python train.py --model="contrastive image-text model" --train_examples=45211 --crop_scale_min=1 --horizontal_flip=true --tokenizer="word" --loss="softmax" --encoder_kernel_size=3 --encoder_stem="single" --text_encoder_causal=false --text_encoder_bias="all" --residual_init="none" --batch_size=256 --warmup_steps=260
Rows from block 4 of the image encoder, named by matrix and row number. Each number is 200 + 40 x the weight over its row's rms, rounded and kept within 0 to 999. All counts start at 0. After the name is the row's rms in percent of the matrix's.
# short1: shortcut pointwise conv (encoder.blocks.4.short.1.weight, 96x48x1x1), inputs 0-47
short1.0,087,268,159,199,216,261,186,295,196,136,247,126,209,180,218,236,260,235,233,144,165,161,174,191,179,122,249,209,185,178,153,260,227,167,174,237,230,199,242,176,227,242,201,175,266,205,216,188,213
short1.1,108,223,196,176,178,234,233,198,195,156,126,258,190,151,234,164,105,147,213,231,183,215,219,249,188,155,254,195,224,249,145,180,259,176,261,202,173,217,165,255,194,162,236,231,153,255,280,220,177
short1.2,120,223,184,198,214,167,119,211,188,186,151,189,257,168,211,204,162,196,185,159,257,174,141,256,168,144,189,214,240,219,223,205,230,228,180,211,236,317,205,145,277,157,252,270,214,221,237,240,226
short1.3,097,167,231,185,180,207,155,220,173,219,193,223,209,178,231,186,206,218,146,210,192,153,173,276,284,209,207,160,223,185,200,147,235,200,201,309,157,215,169,176,233,196,251,122,175,293,164,282,202
short1.4,083,259,198,178,194,196,193,120,137,209,216,209,171,259,197,151,201,156,197,198,199,226,211,135,174,299,245,176,226,200,242,118,164,214,233,200,219,224,197,205,178,187,219,145,269,152,274,268,163
short1.5,100,166,199,300,202,210,210,254,258,177,198,195,254,186,170,167,193,291,223,209,174,196,268,202,206,257,191,151,247,129,135,222,203,213,206,210,207,155,205,207,148,159,158,220,109,233,185,237,236
short1.6,099,195,290,178,214,224,169,267,135,169,208,222,138,143,158,232,237,185,206,252,185,178,149,145,185,214,166,167,216,227,180,221,259,220,255,249,266,144,156,143,204,132,221,190,256,205,222,210,188
short1.7,123,152,197,363,187,207,190,231,153,241,197,179,211,169,197,187,208,207,186,165,151,168,170,193,171,212,217,155,250,182,166,197,295,175,151,237,217,207,262,205,233,196,222,241,226,251,223,227,152
short1.8,097,238,144,207,184,270,198,139,229,148,172,160,315,188,229,202,256,152,229,178,193,205,172,195,187,200,223,166,198,160,232,249,219,205,333,200,208,216,247,187,180,146,236,179,171,204,181,198,162
short1.9,087,263,181,135,121,192,108,219,193,145,283,167,204,168,159,209,240,217,257,195,215,185,107,229,245,167,214,227,202,225,188,287,204,176,215,213,250,152,147,191,234,195,213,204,210,200,200,195,238
short1.10,123,219,129,210,223,238,276,203,164,148,244,154,174,108,151,176,161,234,195,150,233,265,211,194,162,186,219,242,264,229,202,234,223,262,271,207,196,274,171,203,188,173,165,205,187,217,232,158,239
short1.11,087,204,193,202,176,246,189,188,226,262,198,190,203,147,191,199,166,156,269,253,162,199,316,180,261,180,161,115,185,218,152,156,185,226,212,167,191,221,170,237,190,147,168,200,267,253,253,245,162
short1.12,097,235,228,233,247,196,235,149,213,199,179,141,200,220,283,163,193,183,242,218,281,202,234,231,161,233,121,112,202,176,189,192,195,225,213,165,249,253,209,179,154,219,142,230,141,176,282,187,168
short1.13,058,216,165,236,231,280,208,249,235,164,143,175,211,134,169,152,203,223,156,183,211,195,104,256,273,150,167,200,185,194,176,242,200,205,270,244,211,248,204,215,234,226,184,110,171,174,225,176,228
short1.14,089,152,183,213,271,196,187,215,195,175,185,187,214,254,195,142,270,254,254,189,200,259,193,330,218,171,192,213,140,130,219,164,191,192,161,203,208,174,173,244,211,157,185,196,216,188,227,116,253
short1.15,101,172,188,228,229,250,212,223,196,207,192,228,202,141,229,181,162,168,141,245,159,174,238,304,159,222,244,163,170,115,220,167,199,194,178,148,213,225,281,198,224,164,274,212,270,207,258,183,166
short1.16,095,202,191,194,217,170,226,172,119,205,189,158,288,230,194,289,194,177,227,149,207,280,172,174,294,199,329,196,184,213,226,189,251,249,192,199,155,175,186,206,219,171,201,208,170,188,196,203,196
short1.17,125,202,243,195,207,229,246,168,192,159,228,258,159,166,196,159,171,189,323,260,137,179,219,298,168,203,241,176,173,240,205,197,173,144,220,144,158,171,238,266,186,186,210,194,171,214,170,150,189
short1.18,113,145,171,220,126,292,187,225,160,153,266,188,203,292,170,190,160,208,229,201,166,209,195,242,244,149,193,145,197,211,109,256,200,212,205,183,146,206,226,235,236,182,254,179,223,205,236,180,254
short1.19,104,195,171,211,237,175,159,211,163,181,153,222,203,141,220,229,301,229,316,221,284,188,208,138,229,184,156,215,229,181,210,222,215,209,210,216,178,183,228,110,176,193,156,195,183,128,211,243,164
short1.20,101,175,261,287,182,184,185,305,201,193,203,238,145,208,189,215,208,182,104,165,239,175,208,90,168,211,186,182,215,181,213,222,178,250,232,199,235,180,214,200,189,254,210,193,280,186,139,229,208
short1.21,083,181,181,244,174,226,226,184,284,160,131,244,230,157,217,237,170,282,220,249,208,195,177,245,252,128,244,234,232,174,162,198,224,199,105,143,168,144,182,206,224,155,169,191,196,222,219,174,248
short1.22,083,222,152,139,224,194,186,197,249,258,197,198,229,193,179,190,255,190,190,211,184,198,207,181,217,189,203,153,152,152,239,269,131,211,199,172,221,130,222,259,98,192,151,149,284,272,224,199,241
short1.23,062,191,237,259,175,188,140,146,182,201,148,154,135,202,273,175,134,191,183,286,262,175,155,175,214,236,206,185,196,187,217,228,207,203,202,151,302,202,223,196,184,187,248,281,150,198,183,236,207
short1.24,078,220,253,163,198,241,262,165,174,268,193,156,157,182,190,165,217,180,179,180,250,195,136,201,220,91,244,208,167,224,205,195,191,167,169,160,188,246,259,177,160,233,303,150,217,249,200,156,198
short1.25,127,230,217,182,192,167,201,162,223,291,203,178,235,138,160,152,294,173,149,255,185,203,183,168,206,214,289,198,220,145,258,202,130,182,144,173,186,203,201,182,209,280,210,178,185,251,185,251,212
short1.26,103,201,148,212,174,205,176,202,252,272,153,211,176,171,179,247,117,160,172,181,211,215,200,178,157,177,250,254,242,204,137,161,273,192,230,170,209,249,247,177,201,315,243,144,172,230,212,187,189
short1.27,108,201,159,212,193,206,245,256,138,191,171,142,188,181,260,234,218,210,218,133,120,192,227,237,167,219,217,170,228,227,195,214,146,196,175,320,248,178,200,143,214,253,225,223,142,252,169,147,211
short1.28,094,180,237,223,226,149,142,166,172,268,268,198,169,201,172,189,129,238,165,227,221,188,138,226,201,229,208,216,159,257,205,234,221,175,219,118,162,132,147,164,184,190,178,206,199,289,233,270,180
short1.29,103,195,221,240,220,212,201,317,199,228,260,184,169,241,187,207,195,143,193,196,155,188,157,206,175,198,155,150,177,170,227,238,153,140,196,144,148,183,143,247,203,240,160,149,310,209,224,235,202
short1.30,092,182,147,209,130,232,145,224,283,188,196,157,283,213,229,214,253,205,251,274,147,178,171,189,230,202,181,173,191,194,136,212,220,191,159,232,188,125,167,265,176,205,297,175,207,193,228,201,201
short1.31,128,186,190,168,185,171,184,210,183,215,207,178,161,202,250,181,200,223,176,222,251,212,201,247,199,171,142,167,179,198,212,214,253,360,196,237,161,176,158,180,144,115,190,236,247,158,252,201,258
short1.32,114,141,173,233,188,228,175,287,371,282,183,231,205,207,160,214,171,177,196,164,194,206,209,232,142,209,199,189,192,160,197,220,196,242,200,203,170,154,179,195,151,198,237,174,177,194,189,206,257
short1.33,085,216,190,219,199,216,181,211,213,144,204,213,198,163,129,250,239,128,147,218,177,218,136,291,256,213,237,190,207,249,245,207,199,153,156,263,206,237,168,199,167,149,212,256,181,117,236,257,235
short1.34,082,242,211,212,220,210,190,248,192,164,269,217,233,143,241,217,172,205,277,174,192,159,213,202,157,191,156,147,147,208,176,205,167,192,289,210,248,252,168,171,156,171,254,253,210,150,238,100,165
short1.35,064,223,170,171,145,238,247,150,157,227,192,144,263,216,271,173,215,190,206,198,241,157,198,203,170,238,300,176,239,161,218,162,199,255,249,207,249,143,116,199,149,210,155,232,183,245,166,178,213
short1.36,109,218,234,217,250,226,246,195,209,168,215,206,196,171,146,169,189,241,204,227,143,206,237,233,190,224,278,193,144,194,252,220,246,101,232,183,180,147,235,173,288,202,275,211,185,124,157,153,192
short1.37,097,141,212,173,193,293,216,202,234,171,144,229,153,201,247,199,177,256,187,187,259,177,236,163,207,210,224,155,210,180,189,147,157,276,136,260,181,256,189,232,255,188,227,166,290,204,190,248,226
short1.38,099,193,190,174,158,181,157,189,89,281,233,255,185,171,237,252,177,176,178,271,227,203,188,131,183,200,217,237,242,255,202,211,241,207,152,214,137,194,234,128,242,229,217,190,154,204,181,262,228
short1.39,109,212,226,189,166,175,197,168,177,250,192,253,257,198,261,198,215,160,188,266,213,168,280,140,149,192,172,181,263,234,182,182,220,268,177,176,154,286,182,234,208,155,142,132,175,247,206,255,190
short1.40,077,260,180,210,180,214,178,163,248,215,282,162,202,165,177,125,199,276,196,165,166,170,192,184,238,218,178,234,195,201,196,269,170,224,258,201,206,163,203,229,164,257,120,261,102,238,205,240,210
short1.41,108,232,181,149,187,154,222,118,216,201,221,170,230,301,182,204,244,239,184,209,261,187,197,265,163,212,155,190,187,227,280,224,227,187,238,116,168,212,250,216,108,182,149,239,201,192,179,207,199
short1.42,105,189,201,229,189,168,181,206,182,230,252,210,215,215,182,156,281,141,260,169,154,175,180,191,115,212,220,175,240,222,189,217,215,256,219,223,89,248,241,164,226,208,194,179,133,262,222,285,205
short1.43,112,250,126,223,270,257,276,217,236,180,190,191,161,160,187,249,191,199,163,163,187,244,172,234,172,194,240,218,183,207,158,153,193,212,170,290,287,199,182,210,165,227,170,114,195,204,180,258,163
short1.44,082,155,186,289,221,232,246,206,197,208,167,185,161,150,110,146,212,229,150,170,173,208,195,193,258,259,267,193,151,196,218,208,155,182,186,215,187,213,236,269,252,301,236,147,209,193,208,207,171
short1.45,084,186,228,188,207,225,235,272,243,145,202,133,224,114,220,239,247,183,188,166,140,231,264,230,149,217,222,163,205,150,214,198,253,253,242,270,204,238,177,224,243,199,243,195,157,191,247,160,135
short1.46,127,309,185,187,105,217,178,197,260,207,240,151,236,294,227,210,172,219,272,219,138,151,202,225,180,160,178,155,190,191,128,199,186,204,136,254,218,175,243,231,179,203,210,199,228,190,199,188,206
short1.47,083,224,181,238,182,243,284,156,201,170,239,206,205,196,222,147,209,257,254,207,204,198,276,159,237,229,147,231,230,164,153,259,207,176,179,127,127,176,240,282,170,225,171,229,167,190,177,158,148
short1.48,122,155,188,185,199,266,287,171,176,337,217,268,257,203,218,199,196,219,215,186,225,206,258,182,105,164,225,194,212,172,204,221,184,183,231,160,203,212,186,257,219,181,253,217,176,140,185,180,175
short1.49,089,220,225,209,180,152,175,197,199,191,242,182,212,194,180,206,184,238,215,235,225,241,168,152,141,262,175,221,215,188,193,244,150,191,258,248,186,117,158,240,154,284,138,124,198,221,120,222,272
short1.50,092,214,226,247,160,219,155,240,191,194,280,255,228,153,152,165,170,211,221,279,208,274,225,236,189,149,153,147,169,257,161,181,160,220,198,159,109,235,189,269,210,186,164,200,214,240,192,206,157
short1.51,093,171,257,247,169,207,142,131,183,194,223,215,146,230,159,230,202,204,177,274,266,208,238,185,149,260,190,160,196,104,206,249,180,225,231,221,265,169,178,175,137,209,169,195,232,165,189,264,156
short1.52,115,193,159,257,230,153,265,177,264,215,202,212,191,169,215,233,169,170,173,122,166,174,199,232,247,226,226,247,213,99,232,225,282,179,198,180,154,170,172,237,207,219,159,180,187,156,223,221,296
short1.53,081,161,236,183,213,251,163,183,175,233,122,219,188,255,278,197,191,205,166,258,178,191,156,226,266,221,212,204,164,132,245,176,190,186,226,222,69,256,190,234,217,245,171,184,206,260,206,198,206
short1.54,111,225,197,172,218,245,212,176,188,181,159,173,196,199,204,239,200,243,219,167,203,227,269,152,197,217,292,236,107,180,223,253,144,224,271,154,164,165,227,212,146,266,204,174,205,175,123,156,142
short1.55,102,161,144,220,278,186,247,246,156,202,213,249,186,161,183,225,189,184,205,227,194,172,225,203,185,188,191,141,181,259,126,156,188,255,289,240,134,264,220,157,158,224,187,198,208,236,168,162,120
short1.56,098,209,180,178,188,277,160,114,181,197,199,239,159,150,248,206,187,226,218,108,171,206,220,194,201,159,198,189,231,237,195,186,211,228,152,216,293,216,156,207,257,219,182,160,167,170,299,264,237
short1.57,111,220,193,225,190,163,221,165,233,246,198,169,308,277,203,191,217,147,186,151,137,170,150,144,235,171,245,218,227,264,209,278,228,154,233,212,198,203,174,148,239,223,203,158,157,268,190,181,169
short1.58,110,239,265,217,158,190,156,243,182,193,221,193,131,288,169,232,216,163,212,228,172,214,174,171,137,127,170,162,182,200,263,242,198,188,250,272,211,124,264,175,139,159,151,219,191,207,197,187,198
short1.59,092,181,203,222,177,148,167,190,214,324,193,186,240,180,195,245,198,239,168,182,232,129,265,219,211,215,216,202,218,277,209,186,288,220,200,112,272,160,165,184,167,188,183,170,182,203,181,139,208
short1.60,096,221,221,213,167,159,175,143,198,233,257,180,163,204,172,192,213,273,218,323,231,150,140,258,201,209,206,166,178,231,263,182,224,158,199,172,267,199,249,133,234,193,138,221,195,172,199,158,234
short1.61,085,236,186,254,151,192,149,176,223,155,135,234,213,135,169,299,263,254,180,262,153,228,200,203,177,218,199,211,145,210,197,186,169,158,180,287,199,204,208,253,196,250,221,204,184,182,286,226,191
short1.62,096,220,150,198,153,206,198,209,132,199,224,140,188,88,232,192,272,187,226,220,170,191,196,190,198,206,230,151,148,278,216,253,189,226,165,259,242,174,233,240,186,315,224,184,204,191,204,183,167
short1.63,107,242,162,214,143,132,241,231,271,215,159,194,207,226,225,204,188,300,173,201,257,227,227,188,184,110,230,210,183,183,184,149,264,185,205,145,211,196,204,165,213,196,201,212,232,266,130,190,282
short1.64,088,224,146,189,230,307,199,222,186,206,187,194,216,155,145,203,219,145,159,219,123,258,188,201,211,187,199,200,135,178,275,217,215,275,163,170,222,219,250,199,147,187,187,232,288,183,190,155,145
short1.65,120,201,180,191,247,247,198,189,234,199,176,198,264,215,257,209,210,257,192,147,210,144,167,204,202,135,206,186,118,264,190,183,202,186,104,136,199,270,224,228,218,238,258,210,267,215,172,150,144
short1.66,115,186,216,202,229,190,107,215,203,190,124,240,232,185,195,167,165,213,170,215,156,213,233,193,223,253,152,168,308,170,280,248,151,200,183,133,253,203,205,174,187,215,231,251,199,162,268,151,210
short1.67,104,222,189,201,137,221,170,206,164,158,240,219,250,216,229,160,206,240,215,140,128,196,229,206,236,199,198,258,233,172,159,220,197,182,240,206,204,159,178,268,129,227,182,174,129,233,133,162,313
short1.68,096,289,199,209,218,226,213,170,192,185,193,217,179,169,169,319,211,217,184,135,119,176,168,209,180,185,194,266,234,282,142,221,183,201,167,154,216,218,158,174,222,227,160,211,179,112,222,219,163
short1.69,082,224,178,173,242,253,182,138,222,186,252,165,216,156,233,195,175,274,267,238,238,183,138,190,208,154,253,230,222,185,233,165,251,209,132,160,260,141,240,196,219,152,198,154,130,229,167,149,194
short1.70,112,207,236,181,184,179,224,182,197,191,197,230,213,162,155,215,204,195,195,110,219,224,209,177,219,166,246,229,247,178,221,210,176,177,255,163,126,229,191,174,203,151,221,142,196,185,192,378,181
short1.71,102,261,177,217,147,288,209,204,222,202,198,158,202,275,152,216,215,236,218,225,191,145,184,205,249,151,225,118,218,259,170,262,179,202,151,224,177,173,154,152,156,159,180,159,139,202,170,164,262
short1.72,108,224,205,140,162,169,141,220,192,224,115,216,228,186,303,175,260,225,259,243,228,181,219,240,215,174,158,159,181,232,119,215,163,205,236,193,169,176,168,256,138,219,172,172,239,193,141,227,228
short1.73,123,196,218,160,255,223,201,87,200,180,263,208,225,187,269,191,168,151,185,132,189,194,166,234,194,197,246,229,194,229,225,326,158,214,196,129,169,217,169,191,208,205,187,188,282,198,217,187,223
short1.74,099,223,158,182,242,243,213,257,165,190,166,243,198,149,193,256,153,215,185,204,161,263,167,127,281,146,229,205,148,210,226,263,158,197,304,201,188,184,266,154,179,173,216,230,214,177,204,212,154
short1.75,121,162,203,253,246,170,206,259,198,213,191,179,213,346,146,229,199,167,234,137,161,192,194,152,191,206,147,217,207,184,222,205,261,136,227,214,218,247,135,197,262,219,214,222,231,216,262,187,184
short1.76,101,156,205,237,211,213,204,227,165,211,199,280,152,177,135,197,154,183,207,272,217,163,256,201,223,269,196,226,134,178,215,207,168,188,313,260,205,138,201,168,135,170,189,191,175,130,202,211,227
short1.77,078,202,278,190,165,187,170,201,181,215,252,206,232,239,203,221,240,109,196,170,174,206,171,225,216,227,174,240,243,192,244,224,178,208,174,193,101,207,184,200,190,119,172,125,217,221,134,306,220
short1.78,113,270,202,156,181,182,204,210,165,179,229,152,263,227,159,135,198,241,159,268,210,193,197,151,205,176,146,185,228,213,207,229,103,221,228,178,199,213,216,199,156,315,186,228,213,181,292,209,168
short1.79,089,232,161,285,157,167,185,228,192,238,187,192,246,157,139,207,151,148,211,167,222,224,159,244,240,153,202,189,219,222,134,244,210,297,193,253,197,226,199,153,189,177,216,214,120,183,193,152,280
short1.80,090,216,183,298,259,197,209,150,183,232,228,159,212,142,179,214,180,132,142,187,186,156,219,183,180,231,161,234,200,234,252,241,172,136,245,189,173,199,148,198,253,308,203,178,208,126,189,210,178
short1.81,068,207,236,181,209,263,156,208,193,181,252,167,209,233,191,181,203,103,163,150,181,138,179,275,111,148,192,242,261,263,195,170,215,191,186,229,209,238,182,171,278,207,160,225,235,168,205,187,138
short1.82,100,140,231,247,235,163,210,232,223,177,180,189,199,145,182,344,252,122,207,249,194,227,189,192,237,218,161,197,188,170,253,189,191,147,194,198,261,228,142,155,160,153,205,217,251,181,166,210,201
short1.83,097,201,183,301,168,152,267,168,212,242,156,162,205,161,268,240,179,219,269,205,222,130,169,216,177,154,171,219,201,192,263,228,279,210,176,210,219,172,216,211,154,132,154,195,144,223,222,178,157
short1.84,110,229,205,175,189,203,202,253,235,227,226,158,210,138,135,201,215,226,262,259,270,160,208,151,170,160,193,191,145,199,232,170,177,189,223,280,205,153,210,287,160,265,196,181,193,274,251,149,175
short1.85,104,150,303,168,191,138,204,163,162,207,194,233,184,184,190,295,137,210,183,289,311,264,173,177,208,162,219,168,168,195,208,192,183,149,163,175,210,225,198,223,173,213,239,194,233,172,193,204,218
short1.86,066,142,220,164,222,307,189,235,192,162,271,219,215,236,211,191,164,148,118,187,169,125,217,180,142,227,187,172,228,204,189,169,229,218,169,312,220,167,205,277,217,190,199,203,181,189,226,192,233
short1.87,087,220,212,208,186,146,145,200,234,168,227,213,171,269,240,234,231,164,165,175,174,205,183,295,168,185,193,195,174,133,232,119,267,188,186,214,179,139,250,205,158,256,213,174,208,292,242,191,251
short1.88,143,207,181,174,182,224,164,182,164,148,184,191,273,196,189,196,180,176,240,140,147,286,165,266,201,236,303,188,210,166,189,188,121,204,241,205,203,211,224,146,200,177,307,164,213,227,202,240,225
short1.89,090,173,127,162,137,194,227,191,180,202,183,165,216,201,196,163,270,223,156,213,219,243,213,177,233,148,221,177,273,188,189,232,166,254,153,248,256,215,131,188,272,239,256,282,160,206,233,229,248
short1.90,092,275,246,203,165,195,201,185,202,215,193,160,201,195,199,231,163,211,201,176,116,220,382,232,91,199,221,192,200,178,202,189,218,174,224,257,200,189,243,202,189,212,214,177,192,196,209,204,210
short1.91,081,191,203,168,189,108,244,220,248,278,122,215,187,183,187,225,157,271,222,226,189,255,230,226,248,241,173,258,245,175,186,210,183,214,201,173,176,165,264,156,132,166,143,200,167,186,156,193,257
short1.92,108,196,231,188,200,175,283,200,183,174,159,174,226,244,251,145,279,176,164,127,215,272,164,225,241,226,257,216,173,137,272,188,180,221,229,262,164,209,269,250,200,179,236,185,189,209,200,153,163
short1.93,078,151,284,157,274,177,281,198,162,215,197,234,163,172,197,273,177,196,191,165,175,213,170,221,225,214,186,195,163,220,257,147,248,144,213,200,244,241,158,154,192,172,198,211,308,191,194,190,139
short1.94,103,150,168,121,196,224,209,295,228,237,170,134,209,171,201,245,180,198,200,244,190,196,213,225,286,177,162,236,195,209,173,228,165,134,132,305,218,187,237,258,211,161,214,230,215,180,212,233,182
short1.95,117,160,234,223,220,151,161,211,169,228,199,212,159,262,240,208,177,151,300,157,162,184,186,252,179,232,188,250,243,209,177,266,192,179,213,191,250,235,92,148,220,142,196,225,189,198,210,232,273