From a checkpoint of a small contrastive image-text model.
Training: muon at rate 0.0019, 8900 steps.
Rows from block 8 of the image encoder of a small contrastive image-text model, named by matrix and row number. Rows with one number belong to one channel. Each number is 200 + 30 x the weight over its row's rms, rounded and kept within 0 to 999. All counts start at 0. After the name is the row's rms in percent of the matrix's.
After each channel's rows are labels from the 100 images, of 14848, where the channel reaches its highest value: "place" is the part of the image that holds the peak; "colour at peak" is the nearest of a few named colours to the mean colour under the peak. Only what is clearly more common there than usual is listed. The data: photos of plants and fungi (iNaturalist).
# convs0: first 3x3 conv (encoder.blocks.8.convs.0.weight, 96x96x3x3, each kernel summed), inputs 48-95
# convs1: second 3x3 conv (encoder.blocks.8.convs.1.weight, 96x96x3x3, transposed, each kernel summed), outputs 48-95

convs0.91,092,153,171,157,205,199,241,209,186,208,247,201,226,208,160,176,191,145,182,195,168,203,238,220,169,181,180,116,228,147,199,133,223,180,197,158,263,227,217,172,200,165,206,170,161,184,197,224,244
convs1.91,093,219,153,216,189,199,158,213,173,238,184,263,231,201,175,205,193,176,177,209,196,204,260,166,231,231,256,160,214,230,237,148,185,193,175,232,206,217,200,204,224,182,212,187,197,175,167,172,214
place: centre
colour at peak: yellow

convs0.41,092,136,214,252,250,212,194,172,217,182,217,194,218,200,199,206,220,192,234,180,163,174,208,207,175,221,211,173,191,228,208,194,257,211,164,217,200,166,197,178,222,227,179,171,209,237,190,140,264
convs1.41,100,235,243,174,127,188,207,217,191,219,188,217,198,204,223,164,198,191,214,214,213,171,155,158,226,195,264,188,206,184,203,200,180,164,272,198,190,256,229,130,184,231,225,184,245,209,161,198,200
place: centre
colour at peak: yellow

convs0.92,066,143,179,191,194,212,149,168,203,107,165,214,241,204,280,230,208,191,209,215,197,205,207,225,234,174,171,199,158,213,188,202,175,196,208,192,203,184,200,241,180,210,182,182,211,234,192,161,215
convs1.92,117,200,219,192,184,206,226,212,181,233,215,199,227,221,218,142,196,215,215,210,277,206,173,229,200,231,133,186,194,212,171,196,264,196,236,211,256,197,211,205,213,244,207,178,211,230,220,184,213
place: centre
colour at peak: pink

convs0.25,105,164,133,206,208,186,216,227,172,262,167,180,184,222,195,205,197,185,218,263,204,215,246,222,176,174,176,157,201,160,219,236,223,208,210,222,235,206,176,177,195,193,255,234,230,193,235,200,253
convs1.25,103,185,165,168,216,236,153,186,239,184,192,187,166,185,257,213,203,237,136,210,127,153,198,183,214,184,176,160,230,188,269,195,211,170,186,169,249,178,218,181,175,177,242,179,238,211,201,160,226
place: centre; top centre
colour at peak: pink

convs0.83,094,242,165,232,238,216,155,206,240,168,174,218,188,207,197,223,189,196,208,154,176,199,182,224,208,244,194,156,193,204,165,237,238,154,229,180,156,210,231,231,227,196,216,168,249,172,210,225,181
convs1.83,106,142,194,178,179,230,226,228,211,154,186,140,185,210,183,209,205,203,206,189,202,208,179,206,267,212,166,148,237,180,171,200,199,152,198,185,248,232,144,184,227,247,212,232,180,193,260,245,189
place: centre
colour at peak: pink

convs0.32,104,214,184,277,159,192,143,168,258,123,242,245,199,208,194,192,168,200,130,185,199,207,146,205,177,196,176,201,235,194,159,194,222,245,152,205,181,192,242,192,171,178,202,222,180,179,190,230,241
convs1.32,107,189,231,249,210,179,168,194,180,234,258,214,187,188,244,198,175,197,175,236,243,221,158,214,141,184,224,188,233,162,227,147,187,285,185,228,160,215,183,258,156,231,208,262,166,197,149,232,220
place: centre
colour at peak: yellow

convs0.45,108,173,190,214,229,204,177,205,168,209,150,180,225,177,203,167,233,173,202,175,163,184,178,251,212,215,192,220,214,165,184,175,208,241,162,200,229,164,209,169,222,173,255,178,151,223,162,248,166
convs1.45,091,203,216,212,225,232,173,206,255,198,148,158,183,202,189,159,213,158,254,198,233,233,231,144,249,209,207,190,200,227,218,183,267,144,209,211,224,233,206,191,173,207,201,203,207,177,151,164,183
place: centre
colour at peak: yellow

convs0.57,096,216,271,216,233,201,185,175,190,191,233,171,205,201,213,215,224,185,163,224,237,185,217,216,167,176,199,176,217,193,205,198,251,143,178,200,199,235,212,197,269,187,244,241,190,195,101,230,181
convs1.57,083,224,213,210,200,199,212,208,226,177,170,206,165,184,181,148,173,209,159,229,184,198,182,206,195,154,166,139,219,174,183,169,180,157,172,240,163,233,206,238,244,197,216,172,246,176,179,177,174
place: centre
colour at peak: pink

convs0.34,087,212,221,203,170,187,183,176,216,147,185,200,248,223,211,253,195,190,178,137,175,151,172,156,160,213,222,236,183,249,230,207,188,174,157,160,182,185,173,226,176,194,176,216,241,213,190,200,163
convs1.34,127,221,226,180,174,201,216,205,223,188,163,240,258,198,236,174,182,206,202,200,192,132,177,195,237,189,136,176,176,190,194,175,172,199,183,154,165,220,177,211,197,244,209,161,233,181,175,180,224
place: centre
colour at peak: yellow

convs0.37,079,168,185,208,143,178,207,162,217,192,179,200,156,193,191,221,165,224,231,251,218,207,162,240,199,193,175,171,160,178,130,183,209,190,171,238,166,178,201,208,217,236,250,177,211,193,179,164,183
convs1.37,118,198,191,177,183,197,204,135,212,232,189,210,213,198,161,262,193,194,169,252,183,189,202,163,240,137,219,208,153,154,220,234,202,170,248,234,193,239,191,114,190,233,207,228,226,166,165,194,204
place: centre
colour at peak: yellow

convs0.29,106,202,178,205,218,201,166,173,230,199,151,192,255,205,224,185,225,201,214,207,195,278,230,196,244,161,158,223,220,202,180,146,210,195,207,172,202,199,211,229,198,246,192,205,190,157,226,239,241
convs1.29,101,204,236,166,154,165,229,201,203,213,200,198,211,190,186,191,237,215,243,238,185,260,163,171,253,223,208,172,150,210,187,183,199,211,197,194,129,177,207,225,172,171,227,233,237,240,205,173,248
place: centre
colour at peak: pink

convs0.16,111,171,227,210,162,203,206,179,193,215,166,244,174,190,226,217,212,221,216,219,177,173,178,165,205,158,192,158,246,172,187,190,160,246,179,176,213,224,189,212,215,237,218,195,177,190,197,183,217
convs1.16,091,192,222,170,193,240,240,212,182,170,212,242,191,272,186,199,212,186,215,211,129,200,157,172,245,177,187,188,211,184,149,260,210,148,174,206,231,232,209,185,177,198,213,189,130,208,234,214,173
place: centre
colour at peak: pink

convs0.60,104,211,177,199,200,217,153,234,256,235,191,207,188,210,249,191,168,183,177,196,218,188,204,252,219,166,230,196,205,180,180,224,182,205,187,221,197,180,164,209,183,137,226,186,146,215,163,218,145
convs1.60,111,183,216,211,184,208,229,162,213,201,183,192,181,211,201,188,195,186,167,210,154,204,156,206,196,158,164,213,189,153,168,222,203,236,154,203,232,175,228,262,257,212,198,160,142,217,180,203,191
place: centre
colour at peak: pink

convs0.22,118,146,215,196,197,222,196,187,138,174,228,211,198,209,203,184,204,183,205,201,227,217,179,210,198,168,198,233,298,206,231,184,213,222,174,219,197,166,151,149,248,199,195,199,170,245,173,217,234
convs1.22,124,161,181,190,160,194,244,248,205,166,246,238,163,210,199,183,234,213,163,195,180,211,182,209,180,166,260,167,257,181,142,220,194,191,181,148,202,177,165,225,263,169,178,195,189,258,204,241,175
place: centre
colour at peak: white; pink

convs0.27,110,186,211,230,181,243,180,197,204,200,224,192,226,199,188,178,170,167,218,174,232,234,216,194,182,240,159,178,237,196,217,245,191,214,185,193,187,199,191,202,194,91,201,236,140,160,165,211,198
convs1.27,099,201,226,188,175,220,185,210,172,210,218,193,246,185,183,235,200,198,214,242,187,248,195,113,165,263,213,206,182,150,243,233,221,262,160,195,241,207,158,230,232,152,234,192,222,159,186,168,168
place: centre
colour at peak: pink

convs0.5,092,237,177,196,255,173,189,259,197,200,219,211,214,225,190,248,172,189,184,144,177,186,190,169,153,196,233,209,231,236,217,208,189,187,181,171,174,179,165,180,225,185,201,169,236,159,126,221,194
convs1.5,111,241,188,221,208,134,191,203,158,177,190,189,200,212,245,200,215,182,200,249,243,150,224,227,215,187,255,159,216,187,160,188,195,260,222,165,136,221,194,243,241,209,198,230,181,206,167,231,234
place: centre
colour at peak: yellow

convs0.39,107,241,179,251,229,185,172,182,212,170,198,191,225,229,215,155,165,195,197,190,183,214,212,189,201,207,208,161,205,219,173,220,190,199,216,200,259,222,178,169,186,202,189,156,196,185,158,177,212
convs1.39,092,235,225,210,177,148,191,231,167,179,191,239,206,181,199,210,182,195,259,204,167,152,217,212,186,158,190,203,165,194,229,133,145,193,167,191,176,270,171,233,215,153,223,169,249,200,271,208,241
place: centre
colour at peak: pink

convs0.89,114,170,197,207,194,186,175,179,210,151,200,184,246,249,221,215,174,207,156,136,144,198,171,123,222,242,279,218,215,181,216,222,215,227,222,206,152,197,210,211,226,206,210,153,193,225,191,207,168
convs1.89,118,199,181,155,174,224,204,184,225,215,184,208,212,219,174,226,187,211,218,170,149,184,188,219,182,168,160,230,198,179,170,273,256,156,192,187,170,231,182,189,223,187,173,192,150,247,172,166,211
place: top right
colour at peak: white

convs0.7,094,227,181,240,159,239,200,140,210,211,144,225,178,186,202,227,199,158,208,154,194,180,185,210,243,194,155,209,224,195,203,237,181,231,227,178,224,207,214,186,241,217,283,148,225,178,203,205,222
convs1.7,093,212,148,177,153,141,217,148,200,226,216,211,125,155,210,190,182,203,205,198,178,144,201,183,170,169,184,221,218,198,215,218,164,230,172,177,166,242,268,247,198,222,212,184,181,191,185,231,203
place: centre
colour at peak: purple; pink

convs0.18,102,278,208,237,169,193,185,229,214,207,166,155,233,175,196,232,211,190,227,207,244,181,217,232,183,173,155,208,103,194,194,170,194,191,242,203,191,244,200,231,204,170,227,248,202,190,238,239,175
convs1.18,109,208,237,169,267,190,165,154,222,213,189,175,239,232,163,193,177,205,250,165,172,180,205,202,223,222,184,185,154,201,119,152,180,171,188,173,219,189,218,279,214,158,214,180,202,165,200,222,166
place: centre
colour at peak: green

convs0.52,078,238,193,187,157,238,155,163,226,156,229,240,203,175,155,176,186,193,178,168,193,201,223,254,225,172,224,221,253,168,179,141,256,185,187,172,239,211,190,158,209,179,205,184,196,155,234,205,204
convs1.52,115,183,194,214,208,213,229,170,190,249,181,212,227,193,188,146,209,209,255,175,192,230,189,161,220,219,223,176,263,189,239,215,268,242,240,181,174,255,240,132,222,226,242,163,264,192,192,170,248
place: centre
colour at peak: pink